Weights of a small sound classifier.
Model: 2.58M parameters, log mel input, arch efficientnet_v2, activation silu, depths [2, 2, 6, 2].
Data: trained on acted Russian speech (Dusha), 26041 training examples.
Rows from block 5, named by matrix and row number. Each number is 500 + 25 x the weight over its row's rms, rounded and kept within 0 to 999. All counts start at 0. Numbers have three digits each.
# convs0: expand pointwise conv (model.blocks.5.convs.0.weight, 512x128x1x1), inputs 0-127
convs0.3:471482474498528509490488538527461543518501471460536521496459530507497497484465487500508500506517531457510501511489501552551485489532484454463466486468491466502510470505497456517498466456503502522546534511485499506522502530494522493542501475527478461520506530460527514553515509495529489528506459468518499524469486534491473515478494494520508527486462468490489471554468464516507497516476
convs0.4:563491508473502531472484482496520467505505510527498472505529464530531462519526465493506562497461497500473476441492500466522479500498509498538477515478458488510475535519467552505493524515527495488523473487557502493509514482492487479496476512486464480508541519507493469446453516515478524481486497534502462516514470518501487470555505468501513515469461496536480509517512503505537497536528
convs0.5:519479543489556466483560533508518523533491486475515519488482493486545493509496511504501519443481493543508491524517507487487517495500510534509508459494584530532520494495485486548498519513499541529515509550509477514516466513505532491485499445513485475538509483530537491493530498504482509491482480548465528491478453544476477506506484505477510513527489492500516512523520493487531527446512
convs0.6:537508498540537486480481545521565475538509489527488509506506518492480453498452537483504448512482493516500510489465496499523493500522493516466466468506494549505488505502545491478542475516470476489497463482510531504470480497518525509472498526521560465442535500451489526512564505486491525488513509546521481476499477505476485547500500528511503489523507475474484531492485505497518522498532
convs0.7:517505521458488471556512503522511475541491482503513468517462496561494538461502489442526472501532469504507498500521511491491521488497500543498484470477534528470542455530485507515494482520519527505500492517491488486487474515517492490489507509540453498508456461507509511481496468486488519523529486558517511515506498487514496503510499503530540505476537523473512539513503436529479577475520
convs0.8:506467461503516515509514512492525469518481520492498499493446507502543514475481494479522484490525521478496522491477519484494450525472456506550528517474455489515561499474499483535484494503488459525534465487483504483547432505521493508526536462502551497540516468473534515471497471486456505507520482494546441494473518456491461525483522468509485517497489509506485490479530489492502507482495
convs0.9:496483530485467508471499498484508447478468547545503510505504522521496496518515477464524510499482508530518481484526465502476500543468489475516535509484468528502469485465499491497502496541488510506487464546502533506555557513495546498487485488466512486504486431525504518492521483557492482510527533563483503538487505467510526490519471499491510528495484459524535467523522467493463511495533
convs0.10:479522485504518492485506500505505482485490484523504470524460461463461528474537506485455483502500558527514543555497465527503498475514481463496521509484478494535481483513449455478486477497504518497545522494519544514464494479479527555513481506493505475460513552533523500520442477497478565538493477493498521519501492454488496512497526520468530508523508502465516510511496522501500523503462
convs0.11:477485498513496481488495505502515482469486478502526535494470437476515524522499517543508507498487564558458546529456504491511491518500486434486484528514495506510517488503478459508538518529531479546468503510523464497505506488507497476486515476487461528479509483494481532461494545456476448460524492498519561484477523528493532503492513503495515523482502508510470500451525500470514531513499
convs0.12:492512483502510501526441508536511518498481543470518511530463463510517480527515538505516447470491486492515513509500441516483492518493504486444489515517529465497514533513474469505462485500490463558477515503493496499516500506511529510517499531475503455496506489511510538548500498496470497518497479500498477500564467547521493551493475558518491532521469535507460502499457492468498500536466
convs0.13:483497516512571515489518533512526507484538507543469489484480498520502517518510495516482531520513506504559510449517500473492534473452510502529500565526442554504528448494456492520554499508507519459536555509494525501536474539476511509509511490519516525509540502509527492484481460514506486508503516483487514470526517520494503518500457486523508516492509520485444487483484489499522492505476
convs0.14:539487502447491513507502509513507500502508499511505492519519513502513520538481470502492557461530515501516483517488580471495537550528548490498526470520470519490536496478518460482511481554461497505472488493532516517536532480504506494538481532466535506536500502535480503459539484527509504503533464488504474515523458532493530513495486481477500464456465485468507468476471480476514489495521
convs0.15:469490477550485503511466504506526503443472491470527506514464499533448485484492525468501481498547474553528516504493508439496506528546471515450468466532536477519529505539532520508499505496462501493500487467523487517484464527513493505478534535510506482489485523530488533436501524501473519517482507482491503517532457503531492519503481513533517523479515493510515509476564528498510499479489
convs0.16:518512483483513492483501486483526514529508494511507512531511438555497481540477557489518489538494483541485492505524516502470484495539481575528486490482477494482521491443497510538476504505461475498484520459514501515485486495501482468482492496501496488484472505466479470484512518475457471507497526514477506498477474517482538492528484422523522467511445480457474485525495500499445484472511
convs0.17:480464489450486520488522486508527471484502481532467499505521500479508440490489507482475472515519512510541496520528488506473492464476489446508513475480479517499449553511479486519518477481491463496500488507490505512490484543484488503499551467528536526458491498541517522514490525491537491503485467544479453485520484474439541514507467499544520435509528483493501513532518479495481472481471
convs0.18:503534535504536533479500450507499502480479518498494481482495532492529505484498531510517529496513459513513509503483513539510529494500472486512511527524512474453518470492461493522462489454476524532524487547541497507509575514450522468501530502524475524513469446508443490530518497535530554513486491497531480501515520506549499532525518503492504561486466484499526521498495467505490501485503
convs0.19:489503496501506487470455479515534547489493554500482493458523564505494494530508507519508505503582480538462469507486505483488480513507490504515503548505510550519522507523510494486531479516515479505510514505524502473495510494499506468543520492519467469436512505483512530473466490494474486478507560478505499511488533478496527519464549484503471574475468481489496501525498492524487528487469
convs0.20:471521517489525541485506552516519483462481497487511521491538547533491512497480515530554451482513512517477541510501497528520484538536465483473507493512520482502498537480504498488509510435491513477517519536501499515467538558494516512503536524487512533458513500511530510486541468508515517553515513505466504527510494538503509467539482474476520463489480509515536549467481532503485471527515
convs0.21:486515487488483485521486531500478515497443480548502517514552540530518522497508477504479463504529502463529450473486480490519507460518516478490492483485486532499540542502491503469493433505483576495478507491512500525482539561530465525553484491487485492467506481504498543468517490506515506524491512533540538514519465495530529530501524478502517526498474516491480468487520529480503485521490
convs0.22:462496481495533485500514474532566496550532512471476482486472517486476481541495535494542507474452478531507473453502484500527525529534521507522533495487526512472509493492499472536553505477486447500479524508491493506507497480473509527504515541513498495486494470515510504496606470531515483509495467471526496487514502473527531522503499460496484467512476515516476535516520508513506494500532
convs0.23:495522466477496489522466494458511475529517465519474537469480489506496493544499524455493468510502482454465519484526496500519510494488496500519476467502499461489495483509471450517462504539453503484452472477479515543531493523482519473478494528530483525512473513524523510491472452498505554451535536513477483543500483503516519493459490474505516519524519485503485450492504482533565514481494
convs0.24:509511531512522494526486473491493465480467484500512476500476508530522489441521494497496506528486505491525507460459488545451504506540537485519495471489532515477451518552486519522499495515510535506491501492483563485536440479498518516534521448496462492502485466492502519506500508454493509529504440484517501503499511471479466511515519522468458461455502491463502473489507469506528541518473
convs0.25:520537502462514540549536495501478486489551526456513535505457514494477513467503502463516491499512497521510485478497532522490512522497500467522519517500523532488501518490525508496484467521514475523467495538523519531497534521477508514531471478479533500479445480498560507513488525509532510500486520466518563476499501478462495450518467517505511528455500537475571500505495525471519509539493
convs0.26:487501477476491442525541505492500497539493525523512513552504521455499512524484483553491530439480512482508463480498462494502488527486464496526542514467507521508463510507501522490536505484488490494489535500482494508524485424493500492529472485501540531455542503461496499525530535494514500464496467569471509459536449466492491494494516506466523491506515495510509523516501528500498499475504
convs0.27:523504456452522506511487514479460484455496507483498528526513494524507476476510499502474496497490513510483525456476486472484470495492492513489426522484512552522495505460488484533513479470473563530458514516499485516486506491492472508458529515513481498493546469506539497507450478494472494488507492559459468490528473482500489499526501543538482484517524539501515531507473527494451452514514
convs0.28:553494507511524457520448466495514525532494460504497486481543560486493514528506470510493535522527489502521501490470481544505529540469551481479526496494513503484468523489500495515517497541496495460490516532475508447471508512517514483494514490507494542475525446480492492518508508494494492503483483512471498516503483443492522540516515494475474483496559522509509525522509506455490483542429
convs0.29:462539496499461509522498501472511514542514494455465487533462482508514504524490533491480502504513493449491468515501539524480525541484501476510507474493430512536477512469511498489480469490508473505483502468503464487475502495505464451538488527465547501449458545530494458501488506499489531540462500496527503485486512476517468513518520512518508472553487523512522503456482538477498532485523
convs0.30:497485516482477496515520523531492488470467479499501453493496519531524507498504492546535439497490504485497498432494517478510475469529523528488541548523471483490477499534519505480487513518480494489512559466523514530494541543472492460517505433489504539518498500491513498490534548477518511491540489457525431528496497493472519520509480493493478547481504508502476522496483513496519481469527
convs0.31:513503490516469483476524503465464520511555470483494470469509481480464561531485518512502470497519510512466472502503492508507478538515487559491499513544506545502500534516505508497497534530487524502511489499458507472514535503550484492533532472532515489485484491487536487496561517492511502503503502496511499459468440493482506490509512492486514496507494462489498448454493554529495537439461
convs0.32:478479502484475480515496539500477524551509494483465524490492482492551528500520454485493489473548481494510509533524530517439533502518526509516451473512515500502470431499506473500502511464493469486500508484489516505483467472434484527514519492539503514464477539484432488503475541495506488537516473490475493459535494490510494524455496481501489533499495469474525476482511462517531509490499
convs0.33:516470453500472522486516441526485548515520465494502475546514537492494478479554507516517481481469491547482509452489496505525467509496457483489492517499464478502486452482517537488517498515483479471531527449512496498505501509499501546521471494475558487503491518513522514485515516496518546499553472506510457548480515493474505513512561521508494481534518524457522506531493520522492502509481
convs0.34:464528494508517487490467512516508495447480547434482481509473484546514502493539492480520479468490525496506511505495435497478455520462499503502486457479470528525519504524478514513507540485533532535518496492501510498479505509529471488512483525512454500493499535503485514494469522484457522510511548487477524483529513505473507476542523508506487460515443484487552466521519512497510558495462
convs0.35:457465488483538500455462483495537508501527491476513499486467483482539444532548510471493497487494508511496493507508451571471506528532505492451500486496475499511527526507526477463544511486483531498491499479503483520503510474497474497522536525457515568495508473514463501520485496462466540497493519474505519502474559465483485511478520481501470459535526488512503514530460503491506490492520
convs0.36:500491492482515549466468498510482523517489503476476567570488529492525533500499516504510507452522457547519494481516503510494442492466485504478495496494483493511494469507542496495492538509450483457526498523480485518506517480482479543498543489539484494476477536491471476501490529498481485514506527498474495486500516480526504498520494468508485451544501565460469507531468489498502514558490
convs0.37:518492544562424496484501479529520527521467467497515515497510520524520469518495526495510490499490491524514503500517487528538512476531486496514517481478484476488529518477483421489507490524471486439540515517531552523478492513510487490486485515503507495468511541474486520464540505490446518454512496486477488477500491508482465440493470506510515496498497504489449511483505524459512475490456
convs0.38:483523538468503487523497523482521529480531461526521514495478502481477540472521503491539474504488521517467545461548560524481484498512483486491485475529504491523490442517493500507485483500519485454509449469495542499484466510454467557480515515503514529484490480516497489469504538486520430494495538504524480515505470528533506532515488499512507494542515492464477498504502501464448471482498
convs0.39:485582508547478520476465522509477483507482445500517472536526547468491491458509499477496493475500483540521478540499477459466485509500547476482491544486495538487497536504491496501539489531457481524497474496493513509491498532485472552470512528497508540525535488547502488500480514517531496472496487481483513490480488490512495486560521519528473509494476499520511522515502501511522483522435
convs0.40:443518532507503504553485518472476480542506519501500527539475517474525513495499500500507501521537509493495490542509428476537516501452471512539506501529538526532488543462461507509531487534485480498490508490505471508510502449521491467469462525536476487482480522507560459491497511489491479504466508498482524492473492496517503470498469507508506474478512554444515515481526468495492520528530
convs0.41:518501498525536473494531469506463500536511537484477446478515423491485503459503460479521486497474501477458509499516498492471509500491490509491438479487564487521515539493454481495464493521532498468491493502518513543554517454468517517490485497493482503520507490496460541499505458523478497504483486482484497482446503485482520520534526508500500526473535496497485485480472524549496517541482
convs0.42:551506526506461481453499477496497501492530486517485500494488506526512487521470504463502501507489495552480467464494545494479528509540556483487466529422501467510513528504462500505482552525471497515510542496474524483504481516518505480490469516525488490509531540504519463456497500474475488471482502488441478507488528532528494510549526491490465466473493471526481491492522545482489531500487
convs0.43:514481509500548489452486479473516497458453541513541518493514487483516532532501509510518433508503467480521487527516516539526506504487466502445527516450505528543470519464491507478514541467524562455524509502494472533484486487522505462458493482526471519514508465504510531472517540432524507486476487509507495507509496486489468493491500501543507498529487482508496490539495513483498502480513
convs0.44:524511554526495520451469473477530516484500480482486515496531512489524490471515530489505490504538486534474508522481550527482490539487509466509511478481508503485509494469574479519498490497533496463570498502471489506550530508483480494500527484485459464462508559515516531507504506506474496484517516523522505492515529498468495487501503531465499478544460485464506548531511502542522536522471
convs0.45:485533529486503481479488564530472472509483483542503498492486540513501458478471475489495507520522510515463501487477512476517519472524484472531495548484518526526489493472541502507504521504513508457550512530498494478472492475468497487463467508485471499496484466493486496511468464533563478535496527527494516506465551497473459516502494483507522526480517523455459550535500485503527545531516
convs0.46:479447495543516500480530515504524519548476474502487479473490550487529493496525526496520473503500530497466515477506470481502493516487475480512457517524500456508506507490476487495495458443530501441521517515531517489461457480484558509511536518478411478479495499523520490492528510518484486483514523504483502475490459499463524512476530486473488494504514455476533512501507515513490472534459
convs0.47:468462490481527531502529450496494509498519504475525417501492495477458509523529488465489512506470514486532534490459477503502519465501524503526505452498494510479508532509515513508488488537492464480500476468470470512488518446480461465448530550511494505481500477437486525515510527501481468469474470504511501499516480457521503466506487488493456475516469495506481555522476489509525502507518
convs0.48:540494486488482476496551544492509490507483507511518470514549484509530465468475517538494503490487476494498515489493522467588507537453460483437500502510523513524485501464472528442512489465526482504504488515521506496465509493498509501473492507450452492508520453489498463503494511466492459470502473525515501516544520541535495523486483487503474516497543482490511484513494490464524496483534
convs0.49:489487541548520462501509525503501503488481496465477501504512515484534500503483482487516545518506478508546517496469494516474508460533483519475550533471464481523500441470462499507507460453481524499519506528483519484490528506467467510503513449520538487507462555518494495522500516496518511554528464496535513554524522474524480538452501512490505513482512509477532478502498505502547521526466
convs0.50:498476488474485503478508455476495466506513496498500463498483537469534452485464483448513538479496530476521463496534475517502481479489568502521474500521452490513499538551493460515521505527502473523498460490544480499482495525474492512503496519543517536498523508492530504464493487503462525508516528473509515476506484478491488466506462524463508528539519461512504498466444531521492500476551
convs0.51:525443467501500502500471493496529512491493471503520524552507510533481463496494521529524503526507536465459533473497480510499470514497474527481489501453487524491553505446459516507473495508515526526471482509485509477506494516563520464510519505468526494507521519501534455481491495488455489532509487483469542495484515520521499468543544514473480495494479560503497487508495442526493525479460
convs0.52:506484519548534511483481490498482499494540468502483472520517488508550474461493508484488521516489483478521518512447481476508506518499503518496494530528488540460504500510544542499533505483531487495503529514483467463505520517542505501487483513480517469522503520495521550509535483571512462454493492476527489486498533499495492543549504517582492496489500542502459511540527487488512506553491