config.yaml
channel_attention: "eca"
kernel_size: 5
expansion: 4
weight_decay: 0.1
Rows from block 9, named by matrix and row number. Each number is 128 + 32 x the weight over its row's rms, rounded and kept within 0 to 255. All counts start at 0. Numbers have three digits each. After the name is the row's rms in percent of the matrix's.
# convs2: project pointwise conv (model.blocks.9.convs.2.weight, 128x512x1x1), inputs 412-511
convs2.65 099:154072161185197160142093144094144098140152110135099099155137177115099149145153170115092084132094123098129168163072101096139070160073091181100152190147091191147115092143125139104097141091176043127098101169093139128156109139095102124058183119085062137153123074134163149128141099109133137132159064137163
convs2.66 099:155145154171114093126106102141203149088125140058143122102118158123136165185148091119112112155141121165133102131096108127052134126166132143165122149109121099153156136147133116078121136161086075085114099108064107109157114181141132073176176116133124209187171163117160135198081049105165185145127113117158
convs2.67 101:129172067103123102175120108116120099132101116133123114135112156105160094145120109074072111062088128154125113189096090134153131157173143164153112149124125157102089125175095150152099145116215080132134140076122088085151134148150122097133094116126147091119170192123118134165131188148106122073179226106086
convs2.68 100:109119221081083122165125156129078118163106124111124148081169080159138180118176107108137136115136113103149113141158129175100134182097188095182106105147117167094147127066185090120108159139152180143074107093169154132114126100152138138125159150099113136156140179082093118135132135155185124090147156188129
convs2.69 101:153155112179123113116111136107112141119107137104162158075148126098182166129191139092125150124076088114150135118079113070117103132097051195155126107165115106128179133178184135180094126160071097122196098149144134162191191146143086171100114113108083084195116145128124134155159162166149143136049051167145
convs2.70 098:142106080113120107068141150165086108103164115095130147144138129127128128142104101179122123140122093109135127144143100160079148119095115166092104104101135145099149125174117103117152120170166085108228115074133155136145035155175165112139103136114139153141103126143110136198146131148143104153121100096125
convs2.71 092:169109097115149148130104155108124142079093114085127089188149174095038136098041097114108127115137125108107111184107128122140130150163145163088147126137129170077163138151117140120183159150137161085140112091131129178119125079110098081131187137119128105151162132111168102123148112161141137109110101116122
convs2.72 097:159146128175086122132110194134168126112087116104079059106118126113081099116099150113144122134108120119148129138097129133151154119136111138151109166152111180100080143170095131146136179122157077126162156137126182170172131185109148105074114173131124167119144128144157118188155082121082143146124238143164
convs2.73 098:153149132087141148127134139116158195101145156174130172148126144117135095091128087136135115129140096128153156157147121083144128067128160137178123134103124130116091116176181133089112164130124090064105098097063112198095085086113130119152156166117140156134154094110059142084178145169152135091176231125120
convs2.74 104:153118080168151189124153113179101113084101104038132124127182151130166081117134159093125134111144190094129128138072122159120135167142095086137094123101142102159100147093092159064102112153118101159155173143122126068097163106157089149156078108114118143095072100120114122109128115091077148119107114109201
convs2.75 105:160135080183126155097098124106164112067110115114139151140124090089061177177163163088122181129106104180092105176137139133077154161126112141106163052128108174148122135150090144103145147129207150087129155133147110090093159137138153097136124093089120148165113106171135111133135135106081136095123140193159
convs2.76 099:190138117139164090092077167121137178178163115105110152114124093123114114129140143085131053109129178096136123130149090147095128100151083131107149117118110139110135129217094082164089114105118110163123109131151111115087141105098120096082122213102074151134120110185093158051117118093147142179169079128116
convs2.77 100:150127130131140166156086122059140124133114197157138131097131182129136114109174129183117118122147108123150135189142139140135152188099157153139085177104115136152186104135126104128110135133130127092100133166147137115095164136156156130126123070131132108130077133135111179090124056147164143115152138083095
convs2.78 091:122110118190145070170157154187093101178135088096120129147101141131117113158100116134154165127071152103142114181110168121137115072106091174133161159125115107141122100145130094153110148158096107114143097061068136098115075138118088143182209141107072075147127187171146202142141153147140100138121108117165
convs2.79 097:108174120127084152150117099154127133175128175146099109178127134121064108124168141130129141162103075099120106162185073183149131088106084162135115114076128070201076138156140165117167131130042096096114119002057087160105148057122129125193107107151129149111065132146094107090102151111101086106135042146130
convs2.80 106:106086127183194147134137126160113133114153207165129077123090085141142066145150152156129121175178159172123114088111100153085115148146101120148104163141123216105151130069129152176148169156182115116144131094092080109152115119181147087186129143126117141104186106096150135134116073096133123145104182126140
convs2.81 097:118087153145121146129108123096081149050130168138144130135076151149112110134122145108131080168134126048112151146128203144119139123119122121101126139109164084165128066122151128135074140141108071110109146165128125173115097125178108184119146105125173188166207113112150094120119078136139128128089133157174
convs2.82 101:145158133111126153060112111178152234124062169182095049125149113071070082053142128135155113159063134163170131134112159157085097136114167138147118090069131151088106176084130162126167123134131166091147110148157069174117103172121119152116153130116091122139149162153093120069117141120114169132123100180089
convs2.83 104:138114154021093153104138143176067069111163074169127125155110117108100096075091141148104132147171098162114148149168135115107153108140138093154095096111120096131163121120149149109159109092124129087146122156109157109142160167133118140160172147124221096126162113101107117164141170137137141136160135124150
convs2.84 090:104140113133143128094135108080129127203137101125129135094126152083116129231103131079082135045163060066119120089074093124131139131164133082192120106077130133143165107183122053161117130153101158077128124160110111144067160135108121142125140086138103076087141111086146148189101167086160137140119070123172
convs2.85 096:099142105139120168176163177114200137174172092101170130136131123116132143164173085131115158083088072100154144140121121143158139095096142191162170124145125157145188125154182093151143088106137114064157137171159160128088028113122158037120104118164129146104116102098140141068125093145124159146129153151088
convs2.86 102:153114103190141101122115146131115103118123107058137146154134168131204111162092149101119145114120113148126144136115158104105130186150049164077143115153122142115172115115142127083083080182099145114145112104106133123077132129121149091147079128137153126160191147145098167126131161139065149152102042093131
convs2.87 102:212143093138160107138101157168114107105193186179120102141153174174197134118139094115134124130048087132109120154074145082192159153161108113137116168132151147105175144171128146132139140072075135174158149151181104199079117133134130129136181111132141126158154110076098117089119119126087129114114163152084
convs2.88 101:085106157171146153104147107148142133088102193097137062066123118125126140111118125189166113154175129041136120127147199139161146116093132117146120145140105075101179112085147105111139161158147167154131140124073117129065227142152118117106135156134126163116131188157143118080119140106131136097122062147145
convs2.89 099:129111142111104068160025144112152179173111138119132122140135126132141185103127144087170147131154112142111153175105121158145138213119135077124148128134151177109137162135131162066101078137133110175136088118132174081114145149146122094094068109072087123145196080134065114059159083115062166112107140131124
convs2.90 105:098142121123089141117107110216124143136094140105155115131167095059146129156133121150063148106132127107148111140095171144118130056105076154115108124090173151140100106087170091146077109162166087115129129153071109105039142135137136126133174100111131163116078177158098106165112149136122125112167119112151
convs2.91 092:149155085139174150209145101022198068068185065149131164115080138122122167169148115045158158168103085091097144121093134099149173160110131163150100113126159129129111133055140103110097110100140124132140124102176175122107096148135126096124139130120175153136098141152147117130120119129120138153107130125137
convs2.92 101:167195084097083128111131119103100112081106140151148121117123162127160148131206074166104125108098120117137112126145102151149155134158071148126111125143169087145096128161122162173118148117128146127135140100158124152147084065095097098137108201117139182105130171088127164165135106099119123105142155117103
convs2.93 098:098079136125114081158053124084125105132130119069160078094109175157132088116119125112129094154065181105095147093173094129124115085116127088047102159168160087123074118132130150132105129115070134168106121165157076090162125139170115147116171093089146114138124096144174115144161185124103113118086203114123
convs2.94 097:150094173126048101089109131112069131074147136165123082153159126090158086167169163092045111123143113073121138116114172101115108163160110148135142140130126194116127144093131117085086128111082121139173117118092107088171140145152138091141160092134122134031167086151131109123107131131085085134171101119121
convs2.95 099:122151081157107114148106158137166155149130153159104089163108107171122098168115142137085050107124109114145122117090073178164119118083153084139167168187182114089161119173114092074172100132089133111181126054178090162096120103146181061056170146122106185148167165134186101132136138138123081096132147194138
convs2.96 094:114164181121140164113152148094113133128085143113098109127152128078094121108077127110126172162120061168132133108116150105101130152098088192095136146153118114107142126127147134127042068101192130150128182122111144137080166123160170135121185142176114157114098149120132112204139144129136106146095150103100
convs2.97 105:132110130182170102160079175187133195097144105137143116115122147088122139118108156095072089112155126157128121108086148096125126098119193152150179154104098144107146111154100143143224159075121198098068110206156108111185118234095125106125201169115156183130109074135141150170103149135123115116164169168159
convs2.98 094:109099169133035075146181124090158077099114144143147055091104110147149138178093150119062134096148159108128100161075103120045145063141118141108098177128144138159092107045098100139137116157102106126150141084125108072098142087171133152115070119171115136107096132107080155115128206107141170075135149100154
convs2.99 105:129121092121100090123112148131170153162135124123133133120143109148096139112139163084165076191154134118175164189159202140101139120144162130139182133107108131125113152081167106140110096098108177133114132124119154157142145110095146116115112147146104086144219136142156134100111112103122119162106167113116
convs2.100 099:100106157104101119105136135074069157113143163161127113124113154141050123085127147132101088127083067129167081089108165139099111179136123106150082161110167105141135143197137142140109154145091098149110114101132118153100096105121146174127167116108156179134121091093136150082111141102195122100120055139230
convs2.101 098:134112106164096093185122107151110179136104033117163040086076136154079063134144100166093123148094157131117125119071147112181159176128181133142164137178145168127140168116137136126077115129115113204130172122121162114155169073152123109133166079123109172141086129070123119138145121131092157143112097083117
convs2.102 091:131116121159164124081152115092120096164047122144144083146115088112187128068139175161112130103143119142115174206129212141109140134050066140087105166081107134106115146054155132144124151161148090119091147099083146129138107124110098143127121123101133114074090129063109135157123184075142091119162069097126
convs2.103 105:140121119089168119117118127119098060171117093146136147091121189158082093101142187102119131132104079102105104107106143121069091124119156143138115121138111099123125190173091137142101118156167076131108122151167144141080136060141134094125115128118135101176135080091143134058170084122143178121135025107127
convs2.104 095:085137135185115128125117146187235148116099131076133068109152093113121150137092136100159084114163097091165124134147147213096147116156120174104140129157120140154140153147123124105175054098143143144089097192128157128060123176149132124088094168125099224153132137088132153143081144135129123138153145186104
convs2.105 105:072120120169117049091159185065184105169108092119155128178125146121053170146133148102139142122133094133079126136152127105128156108155137127135144083115172165145146078192121152147083143129092119122092118154155107142116193174133141072086193124123150141094112067142107150139131102155116149150105102044103
convs2.106 093:136133126145134133102130111127097141065166115253114111131119138164069093163098130161149121185178156117176166153186149094044117144131166081128139118113123205140129171135178105108154136148178161170137140105114169126109124085169166153119103065101144107105168107149122138077147170152135179121138203155106
convs2.107 104:141133082149121134093114112111074166164112042182106139169102104144126092089102085113128095163159161118149110074156080134185121125084211167101102099171109168139085130121103142158160152073121147136102107185129215130155125148151134160138197101108136132113101079162121089195140128099140110084115141151134
convs2.108 110:110106125038114106103059110130110108108143109130135125143129137149135195081071123124123172157197104159163144110175108191162118139152132122043143134110109122136143115093091098125077176178141108184113140134088116123168144133133201141085151126132162167121127087079110121118121145132112165130088214134193
convs2.109 091:102107136075138115146143073096178137083157134105129126135115148113098152163087180145136092131158092082162115138140096099119116132129089200106097092093111131141070106170137114174039150155125109118122139119107107124060061208110158111116104084158189114138135129145142085178106102136127117101131199110102
convs2.110 107:143191136158078113114077105137077182113113143102134107117094104097156116094099114184129122171177156128134165119140119138122136155135157136114118105139107082128076167182177103119125093110145099110148150080151103151054105145097111161137113129143137104093093111137146094130111141090150097135122153094153
convs2.111 097:157135127081193101124137160125047129160121114190141108006097137074167110137137117139186141170087043126086140161141120131116131143129110111052124121115152122132129162137150107155080163152147183105157113148095154140113067153138119158199087104141118129132133136166145148120099173170152100090173139116155
convs2.112 103:094180117112125096139147140164133209099144076165112118107108059113163128126152119175148149161105164171164074196177158130128109133105167133158136083104131134119119129189170124149125122167150137097075112157103132170062083126121146166146105139144164158149151117094090116127139184144176106110125158171073
convs2.113 096:108146205161178082119148128150102135099105133190109152151112192139112073109100133177095138110165182131075106144119153125146157105116132118146064123128166143159110092167096164090132150145077136165076104147197136117115137093166097114114113117147157059118172158136104114136127189162109072131162133125117
convs2.114 107:110094171140195149161137093126134156171096094180144157096156084139187095135129136109107148155148154111113084148123127098139131107153108086108127136126078058137108132137048140116191080051127117106077082091167120151183156108122134134125136120111115191113189137180134114138104174134113121166106080170120
convs2.115 101:117132165137121089134101154029179052056078125148147189150130144118185142192109111127136082128077085107119145148113120098172146145124130077139175150107114080116103144168189127089096126122131175168175126097109166142098137145108071123115121143096180143065102123142128146194092165167152148098090148091139
convs2.116 101:161120167092121115170089164151156077087148117115155143156166142125118086144161142083140116115189189068129120143161109140114123139158106112179157132120159112119101163152131212161130165140109151121194120067124140130152084096113124154116164109095148127162136149132123150177132155102144091163136111118119
convs2.117 106:088122131134155168125173163067102119104073103123126135103104079116137148115106102135128148110186126085180144150092124096123138107104128060112150077158150122111124125131138076115153133122133154166111138102110100170209157130153114137123128107085190125092184160095147144103143125155154143083074098134093
convs2.118 098:115083146157110115128089111113160159128161104205173105115115151136108135202149113100110146092092074121153134143154093154148087040095166158108079135097129134116110131161126152118175112163096149119132099142091061128111152103130160162082167091132105084104143033160146112148153147156118147097154130140123
convs2.119 100:192138168150127106107108119098095058168127129144130195085105134130232109109107151095077137149137125108074197088116177066162150145103175129173093122135172149127115151123101114071078100110160149155133108072078138101151072103085146147100154069100144134108094138081140122127121126111122117140130076115154
convs2.120 102:143181139180091114177124119104145148114112155149123096145072184134170104123169144178116132118138145100144123153093136101080154146102083157142093119148131088141070178161188099122113148047151104116150100141105108118158135069206162137146121187093100101133111106116141145173114145091107185162138134079095
convs2.121 105:119166170176139105084148125170117202093123117144153156097157141093049093124074082186104132129193120174178119161118146093169093174107151046163143077095099142152159146165101119136154160085149102175151138079186098122105127161130130110182121126092104121128152161072138118096125073086121115097150189129149
convs2.122 103:148147144103138106113094158108121064087109170109140132131139102108092102174109110121202107144150100138191130128132131158164195113086122120129141084136125170119155125104131100080120101120115115093123090123083197084154137060104147100147124155133162082144176139090134135170098091160147127174129156165120
convs2.123 108:163093147112196095074120101157094099112157148039125095115137180117124147125115119152135122149107127079101077076093130043079150161092113152127123122155105085093061140126148126109152132134124101157154120103113139093152127106141151149107109152102110107169178153082149105169131108141164144100184137162136
convs2.124 104:114128145180205170145121117172115143141121087139120149148170102122138164118098128115178107115091122170082124108123125124101135137185089091149121124140134214110145106147095160156155174183169122135132153128108112120121124095121134113142047113160067184122108189133157125131122136129097110124160059144114
convs2.125 097:106130060104143164094132146065166088076166115166142168128139143152112071134075070112142116147124161104100160117122163132112091117032151167092088143147128109101151179101094172114114151144125116120135094060100137058133070091137144189164150081100149095162090152127088112139141240150141123127185203100114
convs2.126 101:157098146099101048111104116146118154152152120077126181134122072077177138130113125118138164124191124238161112102153127169178133100114150150095095075073121066160156130153155090123152130112094126152145165134137108187122169113173123112092130125099145104074163125158096175133129087163159083138153120135132
convs2.127 100:127118158108129118070130113125089112084084166135148136082134051088198168082160115159133098135140116108130153093088165116081161121094137105137200089134066084115082124087143200161129129083119165095105109145116114137144148160098157137134149122120075166149201151136138118179073108108127151118177136110190